A small image denoising model, trained from scratch.
Model: 0.74M parameters, arch dncnn, activation gelu, depths [12], widths [80].
Training: 33400 steps, batches of 128.
Data: trained on photos of plants, animals and fungi (iNaturalist), 155796 training examples, 27.4 epochs.
Rows from block 8, named by matrix and row number. Each number is 50 + 12 x the weight over its row's rms, rounded and kept within 0 to 99. All counts start at 0. After the name is the row's rms in percent of the matrix's.
# conv: 3x3 conv (model.blocks.8.conv.weight, 80x80x3x3), inputs 64-79, a 3x3 kernel for each
conv.24 126:34 70 42 42 51 21 57 65 63 47 50 37 53 42 42 57 57 52 33 45 59 45 75 66 58 50 29 46 60 54 66 66 55 48 48 52 57 49 42 50 62 51 39 55 43 63 59 55 52 32 43 60 36 47 40 53 56 40 55 56 49 54 55 56 57 50 62 58 54 59 54 57 57 52 48 58 52 49 52 47 55 63 45 46 55 39 45 28 64 49 51 73 39 54 69 35 43 48 32 43 48 54 51 48 48 41 50 53 57 50 66 51 47 64 57 59 74 44 44 34 39 31 36 64 67 58 58 58 68 63 67 61 47 49 20 52 41 43 50 33 46 43 44 51
conv.25 089:57 51 42 60 59 44 60 66 49 52 48 70 62 64 79 31 34 47 42 45 43 45 46 41 51 49 50 49 40 51 58 48 44 48 42 42 48 50 21 63 60 19 81 71 34 52 25 42 57 62 48 53 48 48 52 52 45 48 43 52 47 45 39 46 43 56 59 68 51 56 60 56 54 49 55 50 56 47 55 55 56 64 44 49 57 71 54 58 66 31 58 44 58 35 37 57 49 47 56 54 80 62 39 46 49 41 39 68 28 31 49 25 29 42 34 33 45 42 42 66 43 52 71 42 58 50 45 65 55 38 43 44 55 55 65 40 65 44 41 31 56 46 50 45
conv.26 111:26 54 73 31 34 27 76 77 44 30 38 70 37 52 71 49 50 49 48 29 36 43 46 48 43 54 43 67 83 65 60 41 50 54 36 45 37 52 47 43 56 62 47 56 51 42 65 49 42 53 44 37 36 39 63 64 57 56 56 56 51 52 55 54 50 39 60 57 38 54 55 50 28 26 33 42 40 42 58 67 55 37 44 36 50 59 51 49 42 52 35 57 59 43 53 50 56 51 34 52 38 48 48 38 44 48 33 49 46 50 48 56 60 55 59 65 55 47 55 50 42 39 43 54 52 51 63 62 51 44 42 36 40 52 50 51 46 42 52 38 40 51 48 39
conv.27 098:70 72 71 69 54 64 57 60 58 42 45 51 48 52 48 59 54 40 57 63 60 39 45 37 40 33 21 77 66 68 64 60 58 44 70 63 54 48 48 41 45 49 49 50 51 43 52 42 33 54 62 39 63 64 41 48 48 46 50 45 48 43 45 47 50 56 61 57 60 62 57 57 44 43 35 50 48 46 51 51 53 55 33 58 38 31 53 54 39 51 62 64 68 42 43 50 42 37 46 49 30 37 54 44 52 63 53 55 41 53 41 55 68 58 53 66 64 43 50 56 61 51 47 46 26 49 62 62 60 57 66 63 59 64 62 63 60 71 62 40 46 69 46 51
conv.28 070:53 45 41 61 61 43 44 47 55 47 55 53 49 52 56 43 47 56 50 57 62 53 53 58 56 51 55 45 51 54 47 53 55 49 50 51 53 49 30 57 49 28 52 44 38 54 41 47 49 70 47 47 49 43 49 44 50 52 42 51 51 48 50 56 54 66 42 79 54 48 50 53 49 44 48 44 00 51 43 38 47 53 55 46 40 57 44 48 42 42 35 34 28 44 55 25 52 51 37 42 55 47 53 51 45 42 55 58 48 57 58 55 53 54 55 50 55 51 51 47 50 58 53 51 57 55 57 55 50 57 75 60 57 64 62 54 51 53 52 55 43 50 51 47
conv.29 120:59 37 45 72 65 57 45 65 58 51 57 42 42 62 32 53 58 47 54 52 50 65 64 39 60 48 31 28 35 32 41 41 34 43 43 44 36 53 61 51 50 46 56 41 47 40 53 45 31 50 58 32 35 41 55 57 49 61 59 53 52 45 52 48 54 64 50 45 57 48 52 66 49 41 37 51 47 42 42 41 41 53 37 49 55 43 58 32 55 45 36 60 41 38 59 49 45 55 46 54 56 64 52 60 46 40 46 31 51 54 50 59 61 54 54 57 47 23 18 32 25 37 48 50 47 42 53 49 47 70 49 43 65 54 51 46 42 71 47 37 47 49 47 50
conv.30 097:58 31 28 78 50 36 80 59 40 37 41 49 71 53 34 73 52 42 58 55 53 57 51 55 47 38 47 47 53 56 42 37 56 48 47 53 43 58 59 55 52 57 49 47 55 50 43 51 39 42 41 38 38 51 48 55 50 54 38 44 48 42 47 59 55 67 52 56 65 61 66 73 52 51 58 52 38 45 52 48 54 75 51 88 75 54 72 88 55 81 75 69 60 49 48 51 41 45 45 92 66 85 53 50 70 62 83 82 49 43 60 54 42 49 53 41 50 36 43 45 48 49 57 45 60 63 43 58 65 50 55 57 52 53 54 48 63 49 63 38 49 58 53 51
conv.31 116:49 47 58 32 52 45 39 41 53 59 52 43 53 45 25 80 62 38 57 52 61 49 56 57 53 62 53 53 51 42 60 59 61 51 59 57 87 38 04 98 52 36 05 36 94 49 49 51 41 47 46 43 47 49 44 41 36 39 53 44 41 46 39 51 60 73 44 44 56 55 46 49 59 62 65 54 58 66 40 46 58 55 60 54 51 54 50 43 56 50 73 34 50 65 71 58 73 87 65 56 44 55 50 53 51 45 48 61 47 38 40 50 43 50 56 57 46 50 42 65 41 33 42 62 65 60 41 43 45 52 51 48 32 50 69 52 42 49 61 40 45 60 56 50
conv.32 131:44 57 56 44 57 51 58 53 36 54 47 37 52 52 59 31 58 62 41 50 43 29 33 29 32 23 46 63 67 62 67 53 56 44 40 32 48 49 52 58 50 53 50 49 50 35 28 39 43 33 58 45 45 57 45 45 39 51 56 58 49 56 63 55 66 54 31 35 38 44 37 33 43 45 47 37 45 42 46 55 56 70 75 31 51 71 54 83 86 29 64 56 85 41 38 64 47 56 43 42 86 56 51 64 22 11 62 70 42 37 46 53 58 53 51 48 50 63 40 51 57 49 58 85 67 51 51 56 43 46 46 32 40 38 45 55 49 52 48 37 44 53 43 38
conv.33 123:59 46 58 45 42 60 38 46 68 53 67 83 34 57 64 00 29 40 51 60 45 41 67 46 40 58 50 53 36 37 49 34 34 43 26 30 46 49 47 43 49 47 46 52 54 52 43 48 54 46 50 67 59 53 50 49 33 55 50 38 53 44 37 42 56 52 46 58 54 52 64 60 46 41 50 47 49 57 50 53 62 53 40 52 58 52 50 52 48 49 49 66 57 35 52 49 47 63 63 54 44 41 56 54 57 58 43 32 56 46 48 60 50 50 61 51 51 43 38 53 32 31 44 53 52 66 54 46 54 58 56 55 52 50 49 38 51 42 39 50 47 51 52 49
conv.34 107:63 46 44 38 23 51 42 50 62 65 60 72 14 41 69 45 40 52 24 44 37 37 40 39 50 40 30 47 48 71 75 70 74 47 53 52 46 52 49 41 45 52 52 47 56 62 56 43 51 33 48 57 50 68 54 52 42 50 53 49 53 48 57 46 54 49 39 44 46 50 61 51 47 46 47 52 52 56 46 47 48 48 65 32 60 43 39 36 64 52 70 78 85 41 33 46 31 30 40 47 60 71 53 59 48 49 46 07 61 54 55 52 43 51 47 42 44 59 48 32 48 24 23 34 20 43 48 48 52 55 67 76 56 41 54 44 47 59 45 50 50 43 38 48
conv.35 091:54 46 54 55 47 68 61 49 51 56 54 60 54 47 48 47 35 51 31 49 65 56 57 49 38 37 38 49 42 49 39 40 47 61 46 43 49 52 46 47 48 39 52 57 57 67 55 48 76 48 43 56 58 58 51 46 46 51 49 48 51 48 52 82 64 55 76 64 52 67 61 64 60 56 48 53 36 40 60 57 51 49 48 46 32 61 44 53 42 55 45 40 50 57 47 36 52 49 39 52 45 40 54 48 53 57 37 62 58 51 50 44 27 27 46 41 46 47 27 54 32 17 44 47 44 53 00 09 22 00 34 54 49 43 46 53 53 59 50 73 59 44 41 47
conv.36 102:63 37 41 48 39 69 54 36 61 54 70 75 40 55 70 32 20 56 34 27 47 37 24 36 28 42 41 56 62 64 48 46 38 56 35 48 50 54 46 51 49 43 59 51 43 58 52 48 62 59 45 49 52 46 59 59 51 54 56 41 52 54 45 62 77 64 55 84 57 66 80 64 53 57 54 52 54 54 55 54 56 66 36 55 57 48 51 38 67 45 47 57 39 35 50 36 63 72 63 58 67 59 49 60 32 45 51 65 45 60 54 42 40 46 44 30 46 51 34 38 48 28 47 55 47 53 36 36 71 56 34 45 63 45 39 36 43 50 43 42 54 38 46 45
conv.37 074:49 48 51 39 46 51 44 42 50 47 51 44 53 53 50 51 48 49 53 51 51 53 44 54 47 51 52 49 47 48 47 38 47 49 49 49 48 47 47 44 49 49 42 47 48 49 51 49 51 31 52 49 50 52 48 43 47 46 99 49 47 46 49 47 47 49 46 54 50 47 49 52 50 50 53 51 99 55 51 53 49 49 52 50 50 52 52 49 48 49 49 50 55 51 52 52 53 54 51 48 48 46 52 51 42 58 43 42 49 55 49 54 57 50 50 47 50 45 49 53 44 44 49 44 46 46 54 52 48 50 34 38 48 44 47 48 48 47 49 86 56 49 49 49
conv.38 068:35 40 41 42 43 55 45 47 50 56 42 50 47 43 45 61 65 53 52 54 53 52 40 54 50 45 48 50 50 55 60 48 57 44 40 52 47 66 75 50 63 71 66 57 44 42 50 53 52 26 49 46 39 46 57 47 50 43 99 46 46 48 50 54 62 39 47 35 42 51 49 44 53 50 47 46 99 51 48 67 53 51 49 43 58 48 44 55 70 50 54 24 36 51 32 38 30 25 35 46 55 53 43 42 54 52 52 57 42 51 52 47 59 59 52 64 62 43 49 49 51 58 56 48 52 49 55 50 50 56 51 59 57 54 53 52 46 50 39 99 54 49 48 53
conv.39 091:58 52 48 28 29 45 36 52 68 69 38 38 46 39 25 78 59 50 59 44 51 83 60 49 83 61 46 42 48 46 46 57 45 48 45 53 46 47 49 48 48 45 42 40 42 62 59 60 73 70 42 46 59 42 47 41 45 54 54 52 54 55 52 46 48 45 48 49 41 48 49 51 43 50 49 43 43 53 45 52 56 56 47 49 39 60 63 46 45 48 42 37 34 47 53 46 44 45 33 28 43 33 50 46 52 56 48 53 37 42 52 42 47 55 46 48 57 52 44 57 40 43 61 50 67 74 56 57 52 48 53 54 60 57 58 69 59 66 52 68 68 54 54 61
conv.40 068:53 51 62 41 42 56 55 62 45 47 43 38 72 49 31 61 54 39 50 40 48 61 24 42 46 27 46 55 52 40 66 37 50 51 44 54 50 52 55 44 51 48 40 46 50 41 30 35 60 21 22 57 42 43 46 46 42 54 62 37 50 49 49 52 60 57 35 43 61 51 51 51 49 47 49 48 34 55 49 51 46 44 54 56 37 67 43 58 59 56 48 65 68 48 52 42 41 51 47 51 58 37 48 66 49 54 50 47 56 57 67 57 50 56 64 57 55 34 39 53 27 38 35 43 44 37 48 57 65 33 64 84 38 54 59 61 52 45 49 99 43 44 54 53
conv.41 100:56 43 65 85 68 77 69 47 40 31 41 63 63 52 56 63 42 30 56 38 31 70 59 53 44 48 46 52 54 46 54 51 54 65 54 54 48 68 22 17 59 22 20 72 51 51 54 56 49 49 44 51 52 51 56 49 57 61 57 57 57 51 55 68 53 43 70 51 47 48 40 44 37 43 46 43 50 42 41 47 41 34 44 42 41 46 43 41 46 39 54 53 34 61 56 34 53 47 35 38 54 44 60 68 52 49 41 37 63 48 33 58 43 26 49 37 30 46 49 51 50 55 51 55 63 57 35 35 35 29 33 36 48 43 43 47 41 39 44 41 41 44 45 42
conv.42 130:47 45 63 37 51 51 35 38 39 60 51 47 58 38 35 66 46 57 24 49 56 66 62 35 38 29 43 69 57 56 63 54 50 70 69 57 52 43 45 46 57 49 43 58 41 62 56 55 51 52 49 45 49 45 58 54 49 64 59 63 59 57 61 50 55 51 51 54 56 56 65 54 44 44 53 40 44 50 50 50 49 59 30 54 48 45 67 38 67 33 30 55 43 45 59 55 11 36 53 44 48 46 64 60 58 61 29 53 62 50 49 57 46 58 56 54 54 32 29 48 40 47 62 46 50 31 47 61 57 48 57 48 57 57 67 52 49 51 42 34 42 38 51 56
conv.43 105:42 74 83 26 28 50 56 49 45 33 70 62 35 70 51 16 42 39 36 40 51 39 46 49 56 59 62 62 64 58 60 50 46 55 37 35 50 30 62 60 38 57 53 47 65 50 36 45 48 50 47 54 50 56 38 43 48 46 52 46 48 53 47 28 28 39 39 46 44 61 60 50 52 49 49 55 57 55 56 53 55 56 51 62 58 50 53 50 58 50 15 34 36 35 59 51 47 58 60 51 41 49 46 44 41 61 60 50 31 48 38 49 72 51 50 52 46 52 36 44 23 14 38 48 43 68 65 65 56 54 61 59 37 42 54 46 45 50 55 49 47 54 50 47
conv.44 116:47 58 51 46 41 51 45 49 39 51 37 19 77 70 37 83 64 43 71 56 62 66 66 45 47 21 37 49 47 48 52 89 71 44 34 41 51 50 56 46 49 46 49 49 50 50 44 44 55 37 43 50 47 49 42 42 43 46 52 54 45 51 46 61 53 54 52 40 47 55 51 45 47 50 55 45 41 44 43 41 48 49 47 51 90 32 63 26 66 54 46 28 46 62 43 49 49 54 55 37 50 65 60 57 41 45 62 57 56 72 53 54 52 36 33 51 50 59 51 35 34 22 29 59 60 48 59 51 52 62 45 52 58 39 39 33 41 56 43 37 50 61 51 50
conv.45 100:76 44 19 47 24 60 34 17 82 49 59 63 58 47 56 32 36 49 73 74 63 56 68 54 60 64 62 47 20 30 38 28 43 38 44 46 57 51 42 53 51 48 39 47 52 32 40 42 48 40 33 39 43 30 61 63 55 58 55 42 56 52 38 53 46 44 47 40 46 44 48 44 50 52 57 46 39 50 46 39 47 52 58 45 55 54 57 56 46 41 43 67 36 44 80 54 53 83 59 47 66 60 58 34 39 50 49 55 44 47 60 48 50 57 41 37 43 75 70 60 63 61 56 48 39 48 37 47 39 56 55 45 51 52 46 56 56 58 46 54 56 55 47 66
conv.46 072:42 42 34 40 47 43 39 38 27 45 39 46 63 48 48 65 60 54 48 43 49 40 58 47 44 47 43 52 43 50 53 57 55 55 66 58 50 33 42 47 46 48 14 28 50 49 46 48 48 84 51 49 55 52 46 68 52 51 11 54 49 49 51 40 22 38 51 46 43 40 37 40 50 76 51 57 25 55 59 41 52 54 52 63 40 59 77 52 55 44 57 79 54 59 87 51 65 89 50 53 37 45 40 45 42 44 44 41 38 37 33 34 32 30 44 41 44 66 68 67 54 46 49 44 29 42 53 59 58 45 70 51 53 54 61 44 60 54 47 04 43 48 49 53
conv.47 076:57 46 45 59 44 36 44 49 58 51 58 54 26 55 74 27 35 47 44 37 38 40 26 39 62 72 64 47 49 52 19 00 24 48 45 46 58 50 46 53 47 53 53 50 52 38 50 57 50 26 52 55 54 56 49 52 56 51 58 47 49 43 51 54 62 48 36 32 40 52 52 47 51 50 48 53 45 52 52 55 49 56 59 55 58 58 53 55 45 42 48 47 37 50 51 40 55 53 49 54 56 59 56 44 45 60 39 41 36 30 44 49 50 51 48 54 43 57 40 54 50 42 53 32 30 35 47 42 46 51 69 72 45 58 59 52 42 42 58 99 54 42 38 49
conv.48 100:51 51 51 45 31 51 40 39 58 59 74 73 46 70 81 12 37 49 62 77 68 50 79 49 66 78 68 34 21 29 31 08 32 37 38 37 56 50 51 50 44 53 55 46 45 35 37 52 52 37 54 51 48 52 41 47 46 49 43 43 50 35 37 34 29 43 34 29 44 57 64 61 47 45 49 47 50 51 53 51 57 56 48 57 44 48 55 68 25 54 34 37 48 49 44 46 54 44 42 44 53 54 44 40 53 69 57 62 54 34 38 41 45 37 61 66 50 92 72 74 51 26 46 39 30 51 67 67 61 57 59 51 44 46 52 56 63 51 54 64 53 55 52 50
conv.49 110:46 45 49 32 42 60 41 37 43 37 52 67 54 45 78 44 32 61 58 49 37 61 41 47 48 48 54 44 49 63 55 59 48 56 40 44 48 51 38 60 50 42 61 52 45 50 62 60 45 43 53 44 53 57 41 44 50 38 43 48 35 46 49 49 51 49 49 49 60 57 55 69 59 56 59 51 44 53 53 54 47 50 58 18 38 54 33 38 51 24 40 50 36 49 38 33 31 36 47 41 59 53 41 46 50 52 49 51 35 42 29 22 32 25 19 34 36 65 72 66 75 68 76 57 61 75 36 55 52 49 61 57 40 54 45 57 50 43 50 50 46 47 43 51
conv.50 101:35 45 32 32 46 39 44 58 58 37 56 59 44 62 57 53 59 45 41 47 51 42 43 32 51 62 33 57 57 53 56 55 50 55 49 47 22 83 45 05 64 06 43 84 22 56 43 40 54 57 43 59 58 48 46 45 53 51 49 59 56 51 59 66 57 42 53 52 52 45 46 65 43 46 45 46 48 43 47 50 48 46 48 50 50 50 47 59 44 57 30 22 27 38 49 34 37 16 00 49 50 49 55 56 49 52 54 46 46 37 42 40 43 37 44 43 26 67 58 61 64 51 56 59 44 47 51 45 66 52 36 55 57 57 60 48 47 45 41 52 42 40 48 42
conv.51 094:56 50 39 31 56 41 32 47 40 62 47 51 61 41 34 60 51 42 40 51 50 06 37 47 30 57 51 38 58 54 31 50 62 42 67 75 53 54 52 49 48 49 56 54 39 43 50 47 35 41 50 50 48 49 43 39 38 40 34 42 45 44 46 70 47 61 62 53 65 69 55 58 53 58 66 50 64 76 53 57 64 54 61 51 59 49 39 47 42 70 39 46 52 64 51 36 71 51 44 46 43 53 43 43 50 54 57 46 37 48 57 31 58 74 42 56 64 62 54 44 55 34 38 49 42 60 58 57 62 79 90 76 42 57 53 40 48 36 48 35 30 40 47 33
conv.52 078:52 51 48 48 50 52 50 51 50 50 49 49 49 50 49 50 50 49 51 48 51 48 47 49 51 51 50 50 47 49 50 46 50 50 51 52 48 50 51 48 48 51 47 47 52 53 50 51 53 40 49 51 52 53 51 50 52 51 44 47 52 48 51 51 59 52 47 34 50 49 45 50 52 53 49 50 62 51 53 54 52 50 50 51 52 51 49 50 49 50 50 47 53 46 47 51 50 53 54 51 52 53 52 53 52 50 51 49 50 51 51 46 45 49 48 48 51 50 49 52 50 52 49 51 50 50 49 50 53 50 59 60 50 49 49 51 51 50 48 58 52 47 47 52
conv.53 117:52 42 37 37 47 53 44 53 54 52 65 66 41 49 64 43 48 54 50 63 53 56 63 47 52 54 50 51 53 55 51 62 52 51 40 46 48 43 51 54 53 46 55 53 47 51 63 55 49 45 48 50 48 50 57 63 64 56 56 52 46 52 48 35 29 31 45 45 44 51 63 56 44 45 50 50 48 50 52 49 50 00 00 82 49 45 53 64 90 13 49 43 41 48 56 56 52 73 55 48 00 04 46 69 51 12 66 99 52 48 37 45 39 43 53 43 48 48 43 59 53 36 65 58 37 58 46 41 43 51 59 46 58 59 44 54 47 54 51 42 51 59 57 57
conv.54 085:67 57 61 73 72 50 51 73 50 63 62 75 33 41 67 28 40 64 51 38 53 61 44 51 55 61 45 55 68 60 41 36 48 48 40 48 40 44 50 47 52 42 49 56 42 38 53 53 50 52 53 60 53 53 46 38 44 44 70 48 47 62 51 41 50 36 49 55 50 53 52 49 48 35 50 46 83 58 53 60 62 73 32 42 47 51 32 35 54 50 54 62 44 37 48 35 47 55 59 59 55 80 54 58 54 44 24 49 69 60 53 72 68 61 65 63 62 34 26 30 52 42 43 51 65 64 64 55 55 75 59 49 55 44 29 66 39 44 69 72 52 52 88 62
conv.55 070:65 57 58 81 71 47 69 62 53 48 41 35 63 52 54 65 58 57 45 46 46 44 52 49 41 57 47 64 59 61 62 58 59 57 53 51 47 43 43 57 64 53 56 54 48 43 53 50 35 76 47 42 42 46 45 44 41 42 24 43 38 49 43 54 52 60 52 44 58 45 40 41 54 44 45 56 38 44 49 44 46 50 53 63 65 62 67 54 58 55 47 39 44 43 51 42 52 48 52 63 63 64 62 48 44 54 55 53 51 52 65 52 49 62 43 45 55 44 43 56 46 40 42 50 37 42 48 52 60 45 78 45 45 45 50 54 36 52 49 05 40 56 56 53
conv.56 098:45 59 24 22 43 20 47 66 54 59 53 62 34 47 33 57 66 48 40 46 38 39 54 56 44 49 46 62 57 49 76 59 57 56 43 50 60 30 69 68 36 73 71 41 58 45 44 55 46 46 61 52 47 60 48 47 52 55 52 53 55 52 56 50 50 43 52 47 48 54 46 42 51 48 49 41 47 47 38 41 45 37 40 47 41 43 47 41 48 46 46 35 31 66 53 48 56 50 42 46 53 41 58 55 55 60 48 55 24 37 55 31 52 69 50 49 50 66 58 39 53 49 43 53 51 55 55 41 44 62 54 62 42 40 46 52 56 53 51 41 42 56 44 45
conv.57 087:63 62 54 70 60 41 46 58 46 73 54 39 59 58 42 72 72 61 57 53 40 61 72 54 60 49 47 42 44 49 45 51 38 63 66 49 68 56 49 63 49 49 73 53 46 50 69 56 52 99 58 53 41 49 46 48 50 53 34 56 51 62 50 49 47 60 61 61 59 54 58 54 47 57 47 58 43 41 49 51 47 46 66 73 44 61 58 63 70 55 51 43 48 37 41 53 43 60 67 55 28 43 61 43 59 60 48 59 47 54 51 56 63 55 53 65 57 54 62 61 53 62 62 30 48 60 46 50 47 39 46 39 43 59 53 55 47 61 56 16 60 61 68 58
conv.58 096:38 38 55 15 35 54 24 37 35 64 42 15 57 58 34 53 65 45 55 46 53 49 41 52 56 46 52 57 64 67 44 42 52 46 51 51 50 51 53 56 47 53 46 43 54 25 32 36 26 35 40 24 33 49 44 49 50 48 45 50 48 51 54 65 55 52 59 54 46 57 56 57 42 46 39 45 49 41 47 57 44 47 58 42 43 51 42 42 54 29 46 56 38 50 45 45 35 45 37 45 53 41 64 58 55 47 63 48 53 54 47 58 56 49 56 55 46 62 43 51 46 34 50 52 38 58 32 44 47 27 41 46 44 47 45 37 36 41 33 34 45 41 47 48
conv.59 102:69 54 50 59 48 33 45 46 42 34 34 32 33 50 43 26 52 38 43 45 47 47 53 56 60 53 53 53 49 42 34 32 35 47 61 60 49 42 49 46 51 50 40 53 41 48 47 53 46 51 51 42 47 46 59 61 54 60 40 71 48 44 41 43 38 53 38 33 47 47 37 38 53 48 57 54 41 65 47 39 43 60 46 52 60 49 31 66 51 14 39 38 25 35 46 50 44 55 56 90 15 50 64 33 65 29 40 75 46 50 44 60 67 58 63 69 57 59 63 63 62 65 63 60 50 49 55 61 44 67 54 47 47 50 47 47 52 57 57 32 68 57 39 48
conv.60 090:48 43 59 30 48 55 35 38 50 26 47 38 31 47 27 71 60 60 38 33 56 49 55 57 50 67 54 44 76 59 45 30 39 61 45 58 46 38 49 45 45 60 45 49 65 59 60 43 53 45 51 44 41 50 42 40 42 42 55 42 47 45 46 40 57 46 29 36 36 43 45 45 47 50 47 53 39 44 48 53 48 62 44 53 46 63 41 59 48 42 63 73 64 34 48 54 51 45 48 55 47 52 49 63 43 43 39 68 53 40 49 51 45 47 39 48 44 47 01 19 47 12 25 72 51 53 46 54 68 52 32 33 42 47 46 50 35 41 46 69 52 47 51 49
conv.61 110:44 57 37 66 80 48 42 58 51 48 49 27 52 60 40 53 47 40 49 48 35 52 61 51 44 35 26 56 56 40 59 44 39 58 52 46 53 44 37 69 49 38 66 54 64 40 36 41 28 40 52 37 45 52 45 50 52 50 57 58 52 55 63 31 33 32 35 37 35 27 31 28 47 51 48 43 52 51 43 47 47 49 55 50 49 37 54 36 55 51 62 53 81 64 48 76 76 82 95 57 53 43 51 57 39 46 55 58 49 49 51 45 44 44 43 46 47 54 43 35 51 30 61 53 58 69 48 51 50 51 48 39 62 50 37 56 37 48 50 23 43 48 49 59
conv.62 117:52 51 41 56 64 46 30 41 52 58 44 21 89 52 07 93 72 38 60 55 66 71 61 78 39 34 47 71 59 59 73 65 62 48 50 58 51 57 47 53 55 32 58 55 44 39 58 54 26 36 32 46 48 41 48 39 31 49 46 42 53 53 49 63 52 63 60 48 57 49 37 51 61 60 58 54 58 59 49 46 43 32 37 48 63 63 63 42 40 54 64 35 31 73 61 57 53 46 43 34 59 58 33 52 46 64 48 52 42 46 49 55 61 58 39 51 58 37 37 41 38 44 52 51 59 58 46 52 60 54 60 53 43 36 40 47 40 47 49 33 42 52 50 45
conv.63 092:26 45 42 42 49 53 50 58 50 36 51 67 32 59 51 31 43 30 52 46 53 53 50 50 62 59 47 47 43 45 46 47 44 49 39 45 59 38 34 78 54 51 93 53 33 49 38 43 53 43 43 58 42 44 54 52 47 51 47 50 51 52 52 36 43 42 37 47 52 39 51 47 52 59 54 57 36 59 50 56 53 55 70 26 37 49 53 11 17 72 45 49 38 46 47 56 41 34 61 33 61 60 50 44 50 66 00 00 35 39 41 39 42 44 30 44 41 54 55 61 51 50 50 50 51 43 60 50 49 60 52 54 44 36 43 46 48 51 47 46 52 51 58 56
conv.64 088:51 45 25 49 33 30 51 45 56 35 53 39 45 46 51 26 40 57 55 49 46 60 33 49 58 56 48 24 36 50 38 40 63 54 56 52 56 53 48 45 52 41 49 53 50 43 55 58 42 13 53 46 51 44 48 49 47 53 99 50 52 50 48 30 42 44 40 42 41 50 61 44 59 53 54 60 87 58 56 53 53 49 71 56 35 63 31 63 52 44 53 41 51 48 43 52 46 44 55 58 60 53 63 62 53 54 51 50 55 46 51 45 39 46 50 46 47 52 70 78 56 58 50 55 46 51 55 45 54 56 74 67 60 54 52 59 66 61 64 99 66 62 61 59
conv.65 121:58 64 63 48 56 83 31 41 69 59 48 40 50 57 55 33 60 48 34 33 56 34 55 61 50 47 52 58 50 37 53 47 36 45 57 37 58 47 33 57 58 41 42 65 51 49 54 56 66 59 65 64 65 76 41 44 52 38 51 50 25 36 50 72 77 74 48 54 67 41 44 43 51 55 63 47 53 62 46 48 56 45 55 40 59 33 51 63 51 35 55 51 38 52 65 53 35 53 44 69 61 62 50 50 54 17 55 48 34 45 43 45 52 51 39 51 50 52 46 38 47 31 28 53 27 37 44 48 48 44 56 56 50 46 57 43 38 40 35 43 39 43 43 35
conv.66 124:50 59 68 50 42 44 50 58 57 54 54 37 52 60 61 45 44 43 64 47 45 60 58 44 49 42 48 52 46 36 58 41 44 50 42 46 41 39 77 83 43 21 89 58 38 51 55 64 39 53 52 48 64 53 42 42 44 47 48 37 44 47 42 54 62 64 54 52 65 60 59 61 58 62 59 52 62 63 50 57 61 46 43 51 48 52 57 48 44 53 61 51 50 47 14 20 60 29 57 57 56 66 54 40 54 45 31 42 46 50 41 50 60 51 45 50 46 81 68 59 54 21 33 41 34 50 52 57 58 48 40 57 41 48 58 61 46 56 49 26 47 58 41 51
conv.67 089:54 54 48 72 62 44 62 47 54 34 40 52 62 51 36 70 46 36 46 51 64 52 56 59 60 53 66 47 48 51 39 42 58 52 50 61 53 50 37 14 45 28 17 62 62 45 49 45 42 53 51 55 50 43 45 47 46 62 32 46 43 47 50 53 39 50 59 49 61 55 43 51 56 52 42 58 56 44 53 52 52 74 53 73 53 53 77 86 62 69 61 49 38 61 46 32 63 45 41 76 54 39 60 60 47 65 60 27 55 47 42 62 57 56 60 59 60 68 57 43 88 83 60 75 73 48 54 60 51 51 64 57 51 53 58 52 50 47 74 31 40 43 53 55
conv.68 115:48 42 36 37 55 62 60 59 46 37 65 84 27 51 68 23 41 45 39 33 27 57 28 26 53 47 60 46 54 39 52 37 32 58 40 55 49 48 52 44 46 51 44 45 54 52 42 63 58 42 44 66 57 44 52 46 45 56 57 54 35 43 45 43 45 42 58 53 50 46 37 34 49 41 46 42 44 48 58 62 63 44 59 33 26 63 39 71 42 32 37 38 35 50 59 41 58 71 46 58 76 57 60 48 58 39 18 73 64 56 64 38 46 57 37 37 46 22 37 50 45 63 21 45 27 00 50 62 53 40 47 44 56 68 51 49 48 42 52 55 44 48 44 44
conv.69 082:48 53 33 33 49 49 46 54 35 50 46 43 46 50 38 64 52 42 65 54 51 64 64 50 55 50 46 41 41 36 48 55 43 55 52 55 43 56 52 43 53 45 46 57 43 47 50 46 49 63 54 47 53 52 50 45 44 50 36 51 45 42 48 56 60 51 38 54 53 42 53 51 49 50 53 49 12 57 44 41 45 36 37 43 50 39 55 43 47 58 58 52 68 55 61 64 43 47 56 47 39 46 59 43 53 62 37 30 46 35 36 36 30 36 41 39 43 44 37 48 41 45 50 49 44 62 54 59 62 54 63 62 55 48 49 57 48 52 48 38 43 54 47 52
conv.70 119:50 64 45 48 61 56 52 37 56 49 58 45 39 54 68 35 41 59 51 62 48 51 54 47 59 80 61 62 61 39 53 50 46 52 55 63 47 46 48 51 54 48 48 47 51 49 58 56 51 63 49 58 57 41 47 47 43 51 60 51 53 55 51 37 41 54 21 28 42 35 30 55 47 52 53 50 46 49 50 55 51 18 35 87 17 37 58 17 11 99 49 46 40 32 59 37 55 47 46 45 01 21 52 38 53 79 05 01 62 42 41 52 49 43 46 45 50 55 68 48 67 85 64 45 57 37 58 43 46 53 36 24 51 39 39 51 56 52 50 62 54 47 57 48
conv.71 119:48 33 76 82 58 56 67 80 19 52 57 45 54 65 67 44 40 53 47 36 47 48 43 47 37 42 55 52 41 54 48 28 30 54 52 58 52 43 49 46 51 55 47 53 50 42 46 44 47 47 34 59 57 40 45 46 37 50 53 37 45 53 44 45 48 47 52 63 53 40 50 52 53 48 53 53 52 49 52 56 62 46 48 46 49 51 57 49 32 39 57 60 50 45 42 48 47 45 61 52 52 49 60 58 48 45 38 30 60 47 34 54 43 33 60 50 40 45 36 68 56 45 43 60 57 72 23 45 39 19 48 50 41 43 30 56 51 63 58 49 71 60 56 56